From a checkpoint of a small contrastive audio-text model.
Model: mfcc input, encoder moe top_k.
Training: soap at rate 0.0021, 6100 steps, batches of 256.
Data: trained on read English sentences (LibriTTS-R), 15625 training examples, 99.9 epochs.
Rows from block 6 of the text encoder, named by matrix and row number. Rows with one number belong to one attention dimension. Each number is 128 + 32 x the weight over its row's rms, rounded and kept within 0 to 255. All counts start at 0. Numbers have three digits each. After the name is the row's rms in percent of the matrix's.
# v: attention value (text_encoder.blocks.6.attn.v.weight, 240x256), inputs 64-127
# proj: attention output (text_encoder.blocks.6.attn.proj.weight, 256x240, transposed), outputs 64-127
v.9 099:113200124137108147126100155136150158135138163104097145134089073127119106128128136155168120144130160153124117083109187129140124182149169141099148078162096113108081108133142121071111113009161097
proj.9 101:155037143136124122113173139138142110123140108107146152103165097115105157124106153087092150140142075108088133215123057115125124109130124089128131170158157161133125174123161126186089114220095078
v.10 100:148123139091166112155089169112113107175118121113156136108170105101153130108089117163141052159100113116177146142113143132104148097159098156113150170108109084090109151126112140112121158121057120
proj.10 092:124138124179106096074166057101129092135139114123093155117114157085152110130157121066104120093103109146164119086129153127187144133100175124156094130148121210137128062118103099146076096131160129
v.11 106:079096189109082158107110138154122151128153110140145135131097109112060125120104142103111163090158104124121104087008102100117139062131115098172168144110130148148148099112102135126123127131116110
proj.11 103:130191100133146161168129112084117117096088102150152122149114144138150158151188149185153108158067132157096105171206103166157100147093148162087086156130110130159075146114129148147109132119103119
v.12 097:126132130109097131159123159086142050127132121143156078158093146094123079139129136117131153143148097170163111109133196113080098095123107114109104170135116127180115063122121160151133090087147081
proj.12 090:119155057161134124125154100123098206073133160117152117118163110117165145126107202129163106148112143073123133132162125189176150146133128168118130100138141143122133183133142103063083147143112118
v.13 098:154149142114151196098103192149100150157189079152181125137098111050150147119134143111067073107168138100112136117122118120092156133125171149169087088159129120171167180143118113093127146098109146
proj.13 089:074166122126139073145124127164127064060106143154100151100108127175098122159147093165155175122101128137153100177071158148170101184191106109160145168037175172091119068104157168113087111148118101
v.14 100:108119113219107129117096129115106125100141166116136138131094133078144205127158112129128158091103136128162210130116146112122140105154151174083107143069176145090089152122158156158155142132151103
proj.14 101:147129129126114158145118169136183120121119122129142121167154114165125093113106175161150100153125159175091095154129093147142117167090090089162102167121095166174144086148115119124086129144120175
v.15 105:141154135130127152151098122155095122079076149132119148100175072093159114188156147116132150111160130139197118085125129172158107119162166180117158118135134111109108123185083107137084089097051110
proj.15 098:072101076160158116106125078125181125132219178121111118198108166095096130110124087183134084131050091152028166167094097070154194123106122094168105150162091169132122114123151115075156131176169117
v.16 101:179139106100189139096102081127116163160110132141108164176181125089132077156118108143155121139105118158178074120079108097194158129121182103125066132145119112098121109146164171116144155138189169
proj.16 101:095148111109087084130119124154106016084139106146133089119098153148094125087138092143105100120144135085086189154151170146078147090165072122124159080101133160193146116183122115093094084131056067
v.17 099:171124083178155135143085099112140093105100187146153147063115120066126125133130147104161124153093147127130049140110129124137202118056143164121139137092191174119099089181091154138177153143093052
proj.17 096:109106153106093136142077144163103137132101058104100095175066133140096133153076118124199131097192122096136186126103116118103087125152187130110121109184079135093079114110153097112076077148178106
v.18 098:133120130124138137122155144139139131113145170127127124149132147143179077116143120176116152120146122149097131099146071120068160127092111133134104090110178136089128180182163098151166064184167180
proj.18 092:113094119113109067120112120141137132188160105080163129101186101178074120133111103105153147150138160125180089092114176118108130112115124116125158118137086097134132105076082122136125146058057125
v.19 097:088127194131103193149142144097187134160175062082100119163119080122084093135100094088128114144148098140096074159135110167122119120187102090151193180142105064134099133064127083110096181140125072
proj.19 093:201126097109142122113161103099141082133073170167149100072102166154164149110129181144112063109152153151200156074139155097143149091131105131117093096070100104123144117137133166131144131147083145
v.20 090:186143088089160153127104037120153175071152132145153130137104184076088115143125079157126142086107126110162139078105118145080088093095109118146111135119129114078168142076096166113095155194187130
proj.20 085:115142110157093102148144158176095044161124070126061102107148121195165169145106177086100117163189133076093106143158119154188198170142164153141128164131135139097090132157173147160111116028080191
v.21 095:112048159124166128111104147072185125166148087162152087102125120132106141077167094136080104105105173057103089183118118160099132102142150132140161139108137134134145092126105111138107134187146077
proj.21 089:102196087129076118153127102146110118120108156154081154178141121152182132167132152146178126153187103179146152104103092116134156157130113146173084115143106123127109196122186174134189110107113138
v.22 103:088197170161186148157194098150106198169109133131127112117126112116135089123152123168140153124139118159096132130082113136110081218112101134104153154132129151108143204095078095054075110048128153
proj.22 098:187067182120118123156110146140105082104175132102121123083103121143142165058081152130135172119106093132142141118148138119088143051131165152148093148173134095122158070166173146188167159185071131
v.23 092:087161094170131131181138120139126116133117140153158167108089153108131112164066151061117082188129086071135108138121125047110078110112133143114112184134085135166146099097117107134143118117163149
proj.23 090:194139103141143107095131126129118161121170108115096103161133171115138131132165098140116144094063153181146153160166184162158197103164121124113148100128149137116144136164089175134132112153102098
v.24 094:144118182119075095100161098098112154138144120134119072174077126164061126113098099145128133102215090151084122109151088129172158169138046125135095087164116074164158099100145093138151178146135108
proj.24 092:136139058136129162176062152103086113129077098109098158101141085090192139148147204074107109152083183102154136162182162141132091104097138116082140185118126149112158123118124155128127122112102067
v.25 088:072165161080107150146106165127141116123153102051135173051138108128100150117067114077107126182136169092143135111058126153102076121101134126121148126115095120116073128103099134137150137092132092
proj.25 097:220082103120103117128126117128134132129106168118092077168071132104188124148090143123180109143080090169127158172172102179192167142097169162143066142148070144181128117118179168148095106166153143
v.26 087:136040140137125130059217110155165198132141186149091103084129155168112128117078120107128076171175154147096104160159091063145113134124083113180096100127105078118153107110073115105098163103078157
proj.26 085:102179142134119144171077106097098104175106052111136150173122073111173087132114082156125169074119133166173094100111168139139118096149161105110156180058152100116147174138147146177158115143174113
v.27 104:132143157133144157153127091115071106105092123115176140149100134115124148141154146078052133104094121076101135059179146126137117176141111125071112105164071144118146083108125088133156164071169089
proj.27 097:089153107073118107136092123109110108138128147167083089161087096144116107122080092192191134157161121176147101187090130127133165111151132176211065068099147163137106144100104132135114116179076093
v.28 107:153145084186183124177066176137058149119121125110125177107130110102078164083172105110118125136092084110100084169123199121116099055088132137155147131166194113107139136079131172151160087121155153
proj.28 100:145078205115094092083173135141157147130117202122136149130176175142132096112099112110156143125136181107129175090095108150088173166136137127052120113105054128117077192175135159118109171130077094
v.29 094:128120149144118119139064138186131129136151096128153123145081117126103137149098056154086130106223140144150070141065192184148137152103095074149121150172197123104102101129112129116100141107074126
proj.29 096:106118161110119138146176130074096148127118144100108134092158152101144099108133221069128114161002091061102177108127081096077114117099158185065120082106040106138123184100138111147142142137142083
v.30 099:140113129196122074134152106133145129107118072146105109165106124139164129157201100147132122113102136144106083063183164111128179172120159117100104143088105175088128122165123105161192135107166105
proj.30 097:123155122104118117173057095140095102166136173157174102114182095162121106114110130161151161135186129117118112144116127154128110083154126121163151179160094092149131100069141107100103099108102118
v.31 095:132091097103198138102115082125154048150126101166100119123189102160088130111100112161092162204138108142116106154126115160165163131216124195143148080106115193173111110149145066089125155086139062
proj.31 092:131177107153128128166117141104082132106162150120128160099084140125147113193136125079116051087099132152159173128096143106118138160073153138119111182141129141071182111140136170177121120207064135
v.32 085:116139144140073180108144134085151137099136032126127188075149196094063141106084138136190095153132122143147145112166108093147114121049108140089168131160104144167177122124155137157125160149122110
proj.32 091:180135095144115151138110172152137164108108149119127092179101106151156158161151168121094147129113100075079096175145136167130099087179119120102110111074185147110153154121084091134118118070144123
v.33 100:106118093093172078183133145106140042160103130059116113112125119150126123140150107037139170154181145117158114169115131169110186169158104168128141171113107135168131066083103156182158155128126112
proj.33 095:163162157173113156092054114158125215067173104162136138160138112082141137171096165191053096157110135113111138117118119086120117115063125068118088123116137108148186171188168114086061133125152135
v.34 101:098122149112122111075184108088144089127087176115100112083150118105070103132122136121100145111170149162121154200125059129160167137133081128142161143081131139109128108153115170177175163153138143
proj.34 108:130103130149133169197050153110113190140208100146138143155132097135168173092138150127193112150107143105112166129155175132105085106117146144100128114143145120129132132116171078108081136117106121
v.35 092:121158114162164149081099133183139197102127092074145160187172132091155142194064133153151065106074157087154134133168210172220182216123134104130155192106145131184117102124108119085124125139131187
proj.35 086:184123132078077161180127153134126094141151148161125113048104119070147108145195193079124177172163112154098129151114102134068060130170141147104111082161105127105139133138171148142080124161162064
v.36 095:162131124159142138164060180189172160155104089149150169142142093135111111099138105096160133139133123114085140097138137098084168080060172195100109150134114129132152107112145157040160087110086096
proj.36 095:142177133080123052077138160099125048087109180122157131132057127097094147101159167131080114097132134107099062108104090128145081144151140116164148121164151137089136128121138137152107196127156077
v.37 097:097119200105137187103162130118130105111152124079086136205108069113115095175112152174098130136115157108115154090056136105194099093071116110143113114139134109102143114155140205123164127130145114
proj.37 088:146146065093091125099044139171112139105100112194143099129128207103125177124129139104145047122087120146130100145187118147093136174161112108107176152109110087127135098086172114104099107088098126
v.38 093:079129159156124096189092121140064110086131151168088142187114147141103060092147104162113124144127130101143075094106064149132173125115088082137105120148151165132128172167109136077052123188143099
proj.38 090:163129162116095147084198145163155166107095059075188115081120130085172170169073142085171138127150097154126167136115159122163125172085165173118153146161126093122116118076149108168192136095148160
v.39 097:090144096159113113147186109083097172149136160155097134114095130127166111088139114102122115123113148124115128183198173139165121126127126127083124103126082106116179091148101080044114156120119147
proj.39 089:176126141094133083083073083173141106121137089093125139115137116118117119116118135158048167152157144143163143118114131089054115110191122130138146081119141167172109127100105097193141085103149119
v.40 099:242102129124103152109174121164216162194152191062150094060151149097169135172096144143110080120147152091143109120158147100080147141144155119143140123081138079144108143137093145093147093138141127
proj.40 097:041158103169176142160140097097062113132136067176034139177114141121114129066144099098137157123094119163147148139124137197178121118171140160135100111172094109140132124129132179134126171105111117
v.41 096:117149147164193186191101150113103097156124121164145135208110131117145050185135116114159140136162117120081124142191124086120112132080128150118157088165122079132152174116123125141216066103146174
proj.41 094:161124134106096057105127088145096112125096118093146133117177153155126177095167135128069122103031131141167108068051157118137144136181143149086097138103125185123131103117124120149100134118089067
v.42 098:131097155158057074175100139118188116106142153124171110110084149165094074063095143107111164157165097153136143131135066164150092112074122156124127084103128096141093122162133122155160134106133135
proj.42 089:152125136144176189089100184125052157150077125134091178136152118145140192204169136116146106120102162087079124159131162060120147110108154121131140162112128183140163154127169155174067134107161106
v.43 094:114121149157176152171214152148138088159118098151154122110126059090146106125090161088121159114159163089137166126121118075123105162107135156129118111157120122125134161146142118128164081102125090
proj.43 091:134056164134121148102079113128093153133131156103082139088179178136166110188075101143145103181055135149163148183141134159192146088183096103074098123072125091137110091160073157149125146103136172
v.44 101:141137112171137139128121128115169126109143164132095075140125164108143163098162108205127117101087100086136144159094148129107116144127137171141173127110142075167145149144139130134119081187095097
proj.44 096:114120098167092119172184072128104167111143088168108157117163148090109125086107168087141141130103153173148103043164103160148121109107182104128137160150102194090085085091123133087112145077136154
v.45 112:144135150173123099146121158117130113131120126181111119132116181138137138074139068095140128110100098095149105132113177121083155145066140103117121183117144077127162097149123208064138126140141192
proj.45 099:147098156135136126106164101133160131169124128091139134112156140055087094146090159137127087149143124123126180092130094054105101063150078143139147054133136145108142195132117053124123121113163118
v.46 095:153116112101165149167116085102165123110087137095130043160140070116127127091101120183081106130149112108095159169200189157114078113150107095150107111169124084155129114149204124119107125135125148
proj.46 099:133158173152120133069156116130149083149195128150114161097148129134168106176129128063087125162133152162182102111107131104157195172165086129126150148079124113107158148080103119074128134141175159
v.47 092:076112124104092128148122135166175107081094118105140086142096113182103106149116154107093160152163126128105114139139097127104175180154089137165053136091117102116154154098145126095130163181185113
proj.47 094:175102134136186152135148131106121153152137132144138109146159106109213091133131166126140099143149137129160136142136196152132112101102141128139179136112146123121114166136103116170150139075086137
v.48 105:129182132133106165078145111175132108167133085177091170165174099130117138176156105104062105109163171151183175074121128125083126119115137113153153160121125089108185164214067026081158075145177137
proj.48 104:151085138152155076148109134099110096055208140159173187169095184152108129088134148118150134104105134100073095173106179136130083124135095110130159113154141160156129093096138179110101104132177214
v.49 089:143145111077123104063065144142093104075152029099142131130126157125119106140162145059168083126149114118101058124117150101149147151194160088126145107111151070159171094136156110147143095166154114
proj.49 101:156156075164130123164152111078164112083028166076166139103117063181145118103116087211091127092095078128094131143156165176096146101142168191127108100154136164113132133158083097131097134098164135
v.50 095:095102124069111195137185083173149150117111118130137106136060155165105086110099135151144093083129097174091100180189169178123104130121098075100148102193130160106135127135146096154090156142147157
proj.50 097:130124179137113121111138164098140161134137176144124153125147161057098165103177122107109158165134148133094096040112126109126144073140116123079089190070147067098150143140131121143121131171083086
v.51 096:128140126114093153108140133165140101072092087165097135140141128141123114071090086126129115111135132128098146090096175144102040181168084150074191175091062139148057184200095119125099200139145138
proj.51 102:136148138168125138160090172166147034184173104130084126120139148165124060138100155147175242161178092109094096080107089161133132114102086162142102108133156100112144102107153181066135138095087092
v.52 099:203101172150106132097149140188155136128141147137109160212204122047114087068145139079132172108105087162131126130138158107094126149110138084097100133107056141086091145072083126087063162169085160
proj.52 109:079122141124145058157191154095109095117119135109115124100162096176152116151137122164173052131102138115141123116154129120120172125103099099141120204135119119177141113151133181128111041149164101
v.53 095:088131115168129128081102124090164134147120119131123115118079130117137119186124137183184120150114149145111129163131201150160142185162160141081106096122072154132145159093211111135124148144163148
proj.53 092:148110115112163160116141096142134092101164127115091156107154118149142122095160131096067058121139136109061141098095108143097153119152153130185189109117166071134134128144137154174108160132121073
v.54 095:146103108103106170073130118118082137153128159069149099171174179162162089098121062213098195170148123089130112151143096106130137125080142206098149186162115210133112130095156145122073086150120108
proj.54 093:184158170136123047143118191148146134110090107163074088076107096079087162078150159144122123123139137153135127128139121152166167129123112152109156117091133081140176107104096133144186148158158057
v.55 094:127158184086152107113125115118125150068081184120096087179098151141116109153131134146164133166092119157107072138134119160076165074063137130092157097099130078118118100064218146148108149138106100
proj.55 100:086134083089139167161144115149165165091139111055167167101175125094150106130146116123058091137157172083141119134098113151171147144185218161137161146136128106167118132179132125164146136117112069
v.56 096:117092138104143081092098128166125124175079079158082124102095095128168101104136142126118107162133150064104145148149166132127044151175151131141136120115102153110126162160097147175141144176178146
proj.56 101:150127127081108127106150127064187090123103096153116146117136072139116094173150098168120186116148150194100119119133040190101168134049124135165166087104147103097131128122133157043129161015156143
v.57 082:085158115165095212117094118122097124109134180125105135142100160128132156139126128133182121192154129095153152189145144180134117160137174177138182167172132153132130134192119070156089153157090154
proj.57 088:201050102114141110156125109149119179134125129129154153150086166140156150153138144109087135175113130070155108137134170145127153080111103055100074103118170158045110135099106170118134133128119130
v.58 101:137117130129118137147161124121137143114172124135057174167186104176128154143180088116115207097182129174133166124177134102158141044126100122088126107160124148160124137150151110128115145139159095
proj.58 105:111133160144133119135117133132144098213100181135116102123133137125102177099109181104154095121054136136148128136093082149113117176145132135151120166128167126134145158165178148138110176133173146
v.59 097:181150139148142131157099109102162147098126199109183115102180175103142104134142133124101187116154140162132156101173137159111164114141119126171113160160108188098121130118171126104082118067125129
proj.59 098:067145126148092151131178097112093112154119091093098168108087149162143139179144114086129084195112113131152130122108153111129130113075155151109081132177087093129111139134122117066181103161139149
v.60 097:053131133130140151126082169117119114142174073136181142061143114132143132132122111142102138132140145119173057093081128045149141123135120086107133143169141209106148145131101094091161091126104141
proj.60 101:139133147165134134108154133112113133114115142193127178173133130142112167085151106128124125189129088132096152177136141137112098153158124161138106085101167132145117130127181143163077114168133180
v.61 090:047114106142104088063118175112159067117104096205171149135127095091138131151141141148131126149132166096197174105111133108144189148116094129123067160154181134105088109093072138137141055091151102
proj.61 090:156151139122132140135191124099107129114158068087115108183124183107151184156145126152125152090192103099114176154135072147135122146105062105176152098145067128091202170153089129079123162116155144
v.62 110:125211138159145144141143043123149124155164103125143140167140121139128156062151182174127140120055142169116110129140121126119191137158129175154126139115182104090141135161132099144139137128172099
proj.62 116:139092143137122127115143131148149137085089127122128114141175125120164127120108135094121111090207060132156132156152135150142104058159104098141148156139084101126143095095080162114118093117142121
v.63 098:155149108187121104143143125197096138162122120092114149158083142114147137180136172114140112139103117166157112107135093152075146094106119157117105157089140109148101152119202106141149167157139116
proj.63 098:085145184073107134189120126170137165103168134100145128114111106123129099156106134127126141186074141148122094142143162127137161099162148081150125142152135178128146115132091107160126126130102104
v.64 088:060086144100125098083082158061162135120145131077188128049137098146136180136091093144117110114157170121115110102135155162152192143117144110136116102143060142146095223115120107162108113086195137
proj.64 097:146140125118151135163177121129141115105147130186094109154155115151092137117139077136123062182132119099147178144096088056119080116042146120121125129103135121122189126098157116083120164123110117
v.65 094:064136109066132151132084089121138100145106177105095061131134166096108120119073182091135152170128139218163133064151146134134157180105124179153162145143133103190114103164149158112152093161127080
proj.65 093:111126132153127067091145098105134188149141113091159153176122156113163176125182145139145081078108157085134155182163121111113139142152133094123140063074139129062123135152112131148162152162079141
v.66 101:094107066139142074119035121126108063084153178137144117089169151099109128084121091105107114158152160133116166131121139200126138178146106191143160203145087163141125144148078119152117143093130139
proj.66 106:133090168111112140120168160157119160151133061134112180129061151096108185131066155161156098145087157117157143184168184050106098129071122092092103065135137085127118111090157125133167148149135086
v.67 098:115163116123084136088130106082086098135157190176160102051131109092167164157101122085089094101090160095155130111132145174147088128125136134125118084097068149113125108161152134138140140192108164
proj.67 097:136057121104165148115112166145114127081200107133157124154096092120089063091179115128102166141105145155051117139090115063134131119086097156157146164110189094079106168155124101091129083122065147
v.68 102:089070176124066050158139124117125130099134155170140126150125159163104183160136154171162137075118064156113123125103137141125157142102119122090111077095144167133120095105154135131125071140076108
proj.68 110:103176176156137173054149110126136109151121145107142158139165123141161167110113141106097133101119179141093121151137101094158095146186142129131105147185121137144159165147091126132089183161122127
v.69 085:130142132119144126095114127086075070137105185184166117086133081156136120093126102123155180073188086117113130128088138116102182117125113109141177141107206188094153110124123111087163119121137113
proj.69 088:183146108112140146161132117119142121098129115116165086153172144154113201118131125142160121166110088142163192099157104081163062192112095118110071139130091120195052094080144101154118101101146111
v.70 097:141159093099117113148095136083149115106157113097109141151116130130094180097116125114119122079106154165137166185138122184120132110131128114079117141188186116149061180096213120095123111130172065
proj.70 096:141113196147107119103146089170107094147102129118160101104177083123121147126179146057136176139148077147171117094176144125129157088170126112101173146073104183154146125153117140100184168120137087
v.71 083:161155102147122172127103118165123138071194147111162078113151160162177148114127137170172100123181133136141136094084084141136115111076094109094126139145119161152151103166090069084125111079162149
proj.71 092:123093099157103104147137163164103094126130081138109180089150132107122102138093117088120159159064123114105094140160174124183085131160154143183106192098117133135127141106202126142166120170160120
v.72 106:086100128115096139095109140178130129151087074156078030154111128090100140107140070117158154163070143192090181094125131147138199108138090116139107162074100134142063171092138152129095128132066135
proj.72 112:123151194143091133157174114108154150166130168162152230140132145129171097129098161114152161136113113049159032135073106137126115156108149143117163080149157127184170089122118162135176148141124073
v.73 097:161091165128157087204123082105125159112088167114133075139077141111169128129103116164191070047118095129107080120176059132117172151143151112145133159089138165179137163134118090104137136103112112
proj.73 101:089238149105109104078130129138123087106183088159129125084196159102065088142139120158087126173116119150139109103066146115165103071231141113130142166110097124133150144168184138208119126180109130
v.74 098:142108140116126131100127107157175130144169110133178119092114159097160156196143135182132113110163164154131150057090145134099178115134131125170060089172134120124096131082084068132105125150119141
proj.74 102:138086125099137113151138133122136156166167111151080139166111149145146139077184123112099109146148154163099120206118122098076114124191147094121190145151090141157152164067141099148127136111151100
v.75 105:128160155141150072089111136120077130167147109112092119117131093105089167131128101142159138142093159132046159098084072163167142134152106139137111170089115145162098146180134130165038120169111140
proj.75 107:163081110132147139196145154130119124134096171152170114133146107098153087111186156106086131131099099116163070141093182115111140116183156114085161147185115139127183096100139163132192142115145100
v.76 093:135180124089063157115124166125131134139092102119180056142120139168074152203100164200147128126132163126094120149112070068217092159140121130091084154117156114135113079138178150131123104108126130
proj.76 094:123132189179144202148132095117124110080131111208095193154097115135174109163207113150034133118161116137095139092096139152102172138188133156126126102162177131086107105089128113095087169224109088
v.77 104:123105098128155096176166130199120133129098151122138120177134177058140102169162131081107157101109125133133112101138068129132096083085154127128086155114204143066190078155106124106120108144129144
proj.77 108:094185112108074113115083120096134114125138142048158187129151104154134129164119159156124117185079127175101086105120143164153130096119078094139078108198082148149072149174142107084116092127100180
v.78 083:123197102079116143110079160135118132125119115124132114112096115148130091085171094132111182113181113158127180138082139140137132148134097166163161111158125131179127179185105137088141136143077137
proj.78 087:178099213230119103167147132074130108098158157197180182179156177161131143124093107187129115120103149075147122119131099133142114192092165147075105091134149145129096109089127156130124126133152151
v.79 091:065098141100175118117158135096137058121158125147068128121171157154135121113116143110167080146083111130166082106162142130121101144160105057106168105172157131139138035097116176120117108080163169
proj.79 093:138115082151123169124128146099091127100081119091124132110145143125134150150181073157134144135123094097111141088118094184173144140071177090089114163140133147111146222175156081122165128099106093
v.80 086:137095137167103138159148110140151173108156128105113175110135176074110136145123144133101149099122121051173173100061116095154124178081141168117135103140122161127140121165109114114148165152090110
proj.80 090:066150120087100161103071134157094168135101123121144085175124167096106165086106148164109138156111142140137100132174176104178171077131086069160122192149166113160054071124131133112135149097114153
v.81 086:156088083151132081139141131156135176110110193137142138090096114141061124152143121121105150222098133139119134128098145085167165116161144174125080126147149137124108102056164096130109089100060116
proj.81 094:115153186111088052131145064159139109150099157069148117098117112104123145094115149115133073101091067112063113134114072168073114174120083145104196054161081145154150123186128148127173157132117121
v.82 095:131131141117165148077067157105139201171154136060154148069079119123076162100135128165192116132152124098089095168158083134143173176148187064143123102124103092125128109137123144124105133168163137
proj.82 099:110167108175137151151125157122145093096084136114222107128114096084123097126105104109092146160104100148136164109130162113098125109114074170096107122105126104078120152070111131112185151124170097
v.83 091:156173155111029115131133152128101105104162152147138163146115137156160157106114121172136158093110076059097151116176113091123091138164134153160117128121121142097103161215104096137110161106136151
proj.83 096:184131136136150112181110141111154037121100108143103134122173134141093100107147109161111162111155137163095146117089071205117196079099086089086136109119120107155159114096165108104127064146119118
v.84 096:107132132160184176143148104143093098140086144149078112111166147067145129136076125153151187094108185094157093136148116036159127089144135126128096131045142170112135058154107158140114167136089130
proj.84 100:141092090104123150129116125162117211154146135148129125137140102153095086163122133125096053132133128115110120116098097159137138138194140092160157119164140075104122163138167123111077069164119142
v.85 097:152102122105138089136106116114106115112130164125132114091148132188140126100145101128125104131142150107125167153127025124098124185091145135144118145099114125068164120182050152107123142180110144
proj.85 102:144143099133146083128086147081171178161109097165126139175126150132174146141120153080124195130106087135107123141131225141130110164104103128080123091140134147164103102079144191175098159088158162
v.86 098:152150087093131150130215119128093116117154138098165125187135155146171135082125101210134127142123111134119132129149075113088151117149126111129139182131114127123107132166116075101150126101103155
proj.86 103:111136156189093089104137129132168147065101086132126152121160126118089160087158164102181101115147138120127147101106094144156130120097099201073150104121120143153129082126161163156133097159171082
v.87 095:176154159133134130148138148153106114178130137176093143136076104098133148159158176102117154115149122111174140162134178155173139145116146141121159108086141097141157048134183147078146129104143139
proj.87 102:105098056115133120074152033110116119177093173095140116133122127084083110109137112147173092140073158180100077126133161123096168124127125066158102136150132133142158185147097116105134168122128118
v.88 101:073141137115115119179117153102173203105110118174147143147124122102116153120112106113184135132129117171179131161185093189076125163146120130165179099077148128121141065153124116164076117139207165
proj.88 101:146156091193154134076083155152116093177094119132136124117195159142161128168134109092136139138090171084095084123128165151173091077141109143120128169147137154137113126134194181119157110120070132
v.89 091:162120140109173064150083138081157167134166108131142150093097082090165140128195067086108135140116142127139135118112070092151117071107130142143106091165074159102173126225051116206113160115167119
proj.89 088:137109152096138161130152106099168023147135102097116147158121185128116157075162119185086161111111135155136148136112087118125156225153206086199136099157139112155110094090171142068112098112134198
v.90 089:120103103066147080093054165115106140071076147126117094106108073114146154160151141058154135106147122133112108144137126104160089116152110145177129159085183153154158151117075125160161093087137135
proj.90 097:176142166116105133136151097118150089092177123181086121104158149165118146132128138174163116166144124121134141146186073088111125157101142145141119162122121144150063144084189088105135109108114084
v.91 085:149095134118076051109096149091100084137188189124114130162117143144145144139168144119125106129136049077185142132099104149113145136100152139118083152138150118158107135135079148089134141154072136
proj.91 091:113176077080119144122131098112134133109098063131150102112123083212145127087141093148149150113155090076115136131094135101157118123121146101135144080090073151155137166134134101145115160109177132
v.92 096:161115141107151161126126142146162101134170134150110138113134129111108119137210087152132078091149128059186118155175146115142175147204191137165140106069096148112127150119072086128124190097090104
proj.92 101:087164110178114137078153102094138105104065089142097161122177107184129117140114164100185114177090126154106151088113128119113132110075047131103104140131127050105085121194173178083109096146110172
v.93 094:092091168096144192125063146127137104079128107147105153084189101199088118084142069126130071097129130050079084098153159115162087166150098120104152136101082194104157120101112143077136088133050147
proj.93 096:123181074108076085080125125097092126121127114180160140127102163115119089101067168102105210125126078134151131170097195125075100116140101145117109097079168049132106076145163100138084107153132138
v.94 095:164122132140077117173092121157129098137123103152045110102112110114136121089116088162167111149149150100084119132079091072153097094141153117122117137143138155130128146125124137120133193204152141
proj.94 092:158118111064214157081154134138127118116112139076122059095141110143102106122190116130121178121135118156158145124107118166145138185158124138133137166095118105156087118129144148173107066064170107
v.95 099:164082150090104134107111093096169092102105107163116127133139158146085121137118147158156139120121147084127111080115133077135141175126131168091156155152227091106144131098082075152173121093102129
proj.95 103:146151119095168137101134142147142129089158153125177143125150170084165110079132174141091092085181136158111161102158115134142088137145064077122150135145090111075131121153079084093047113183098137
v.96 096:168162102121134103088172108148109135150103140096218086149124080174129135070128084138133135180160116097163120104097169152208168126132148175139105107116163135137130156116109050132114130140125110
proj.96 097:111073159140107142153144123164171127116136135135097165132167160086153100170126170176104138111121124122087108185115146108112107108103128129078133128106098123135104105135077168132131085113113120
v.97 106:140103127062164094101180151116154107084123140150095180107188130137127082139195059165132074150164172117134137138145087075153152157139153135081136160130143132103123141121132153168055143138137168
proj.97 106:108134160131134121123157193168111135207150122111162083144108149094178183085128161094106129095135103120095099128173185156049069122132126109090109145127159115142121134135085111114200160145160032
v.98 104:124105129148146146155111082102144063129127139125076126129140124145106120133129204132080184071138148163135122078095138068135123107130158116079118100091102138146110132179127104131080160098051142
proj.98 101:149150097136088131152148134173096160094154097165168129112147116145113122168186073162166140157179157118139177181144115214142137135165104155206125096142128051154157075129191144181120075142148149
v.99 108:118151120083133136140139116110124158099164113124034154106132107099090147141124155140065145101076124179103120143130182090072065130092156114100180156083103167104158118134167118123099113113126147
proj.99 105:124074134144153124126136129105090108108115104138186109123111124143146122119104116037157112153122152168147179140128085153101160154126085101167072123129156162127147149131070103144130159167148121
v.100 111:111114117135117121101051127192142138120151163121086167090155139078083115172169157126124167122133110117088137109177156114117117102089223119167152119122112130099108134147070126116117141119132142
proj.100 104:162115125161171169075163140056135161153074117142104109141111133103163108126091115099155091100174143149169089137098123109112149202075099137048171131068115134152144136151160143184109084088093101
v.101 121:105129086095192080105166100115145193127125158132145107147131158089061130183081120126192118080110132086191148159145082108197118065192128126123115100152157147101125156122127110112124122124087094
proj.101 121:119167135148100150164105125123106120076061102128085111150068116171184080050164176120064134133112102153098064093106172203113102096071125106141168108133148136168095101090148085078143146139136096
v.102 115:118088113112118187131067169114166045125111154185066119135090161068115158151102147177172149145099119143061184126110156137124114146109151155144141139145160119160125104108105105118125152128161122
proj.102 107:115121161128166106122163112129112177139083128096215106122115122177109149084080128072097154102172143163131115170145116084133144133149106130102167100094124127133159154149089119145169126166084145
v.103 110:087104129148099150165179145080134103155131146168187133159212176148113116107158110129169155122126076129139160104090120095071105123084132138104143138072186125130170134121142147094192144141099111
proj.103 104:107108097142085129087135159150159111082173135073114146107074068069099131076094173102150129100090153142128114057138115197155094150138133141144128050108089126137171125099102105143118169050168118
v.104 104:134200133109117098121107118129187200173077154120088091168160143135151138103103153093127118128095119099169123134157130108127134148235141122180094087184141094104149148190203152169143137127086096
proj.104 104:109131133148160148162161118120111140147144146092136179094130126089119089223196100104142126114157129118087106160103134130143175062080117124085120124083154166164042152080061110109141088150165165
v.105 109:119124082085112146146102178135102082120100148116150135140162185134136134049199105125150123187106092124131091122168138130114084108012105137059155192153116104081189153114165137125125137139156135
proj.105 107:145171116100142097103169112090221154098161153114130175155112110134120148185121172040106123071082096145119179121069160136102111172151172110149119078098151151167190100084112148078114053040101080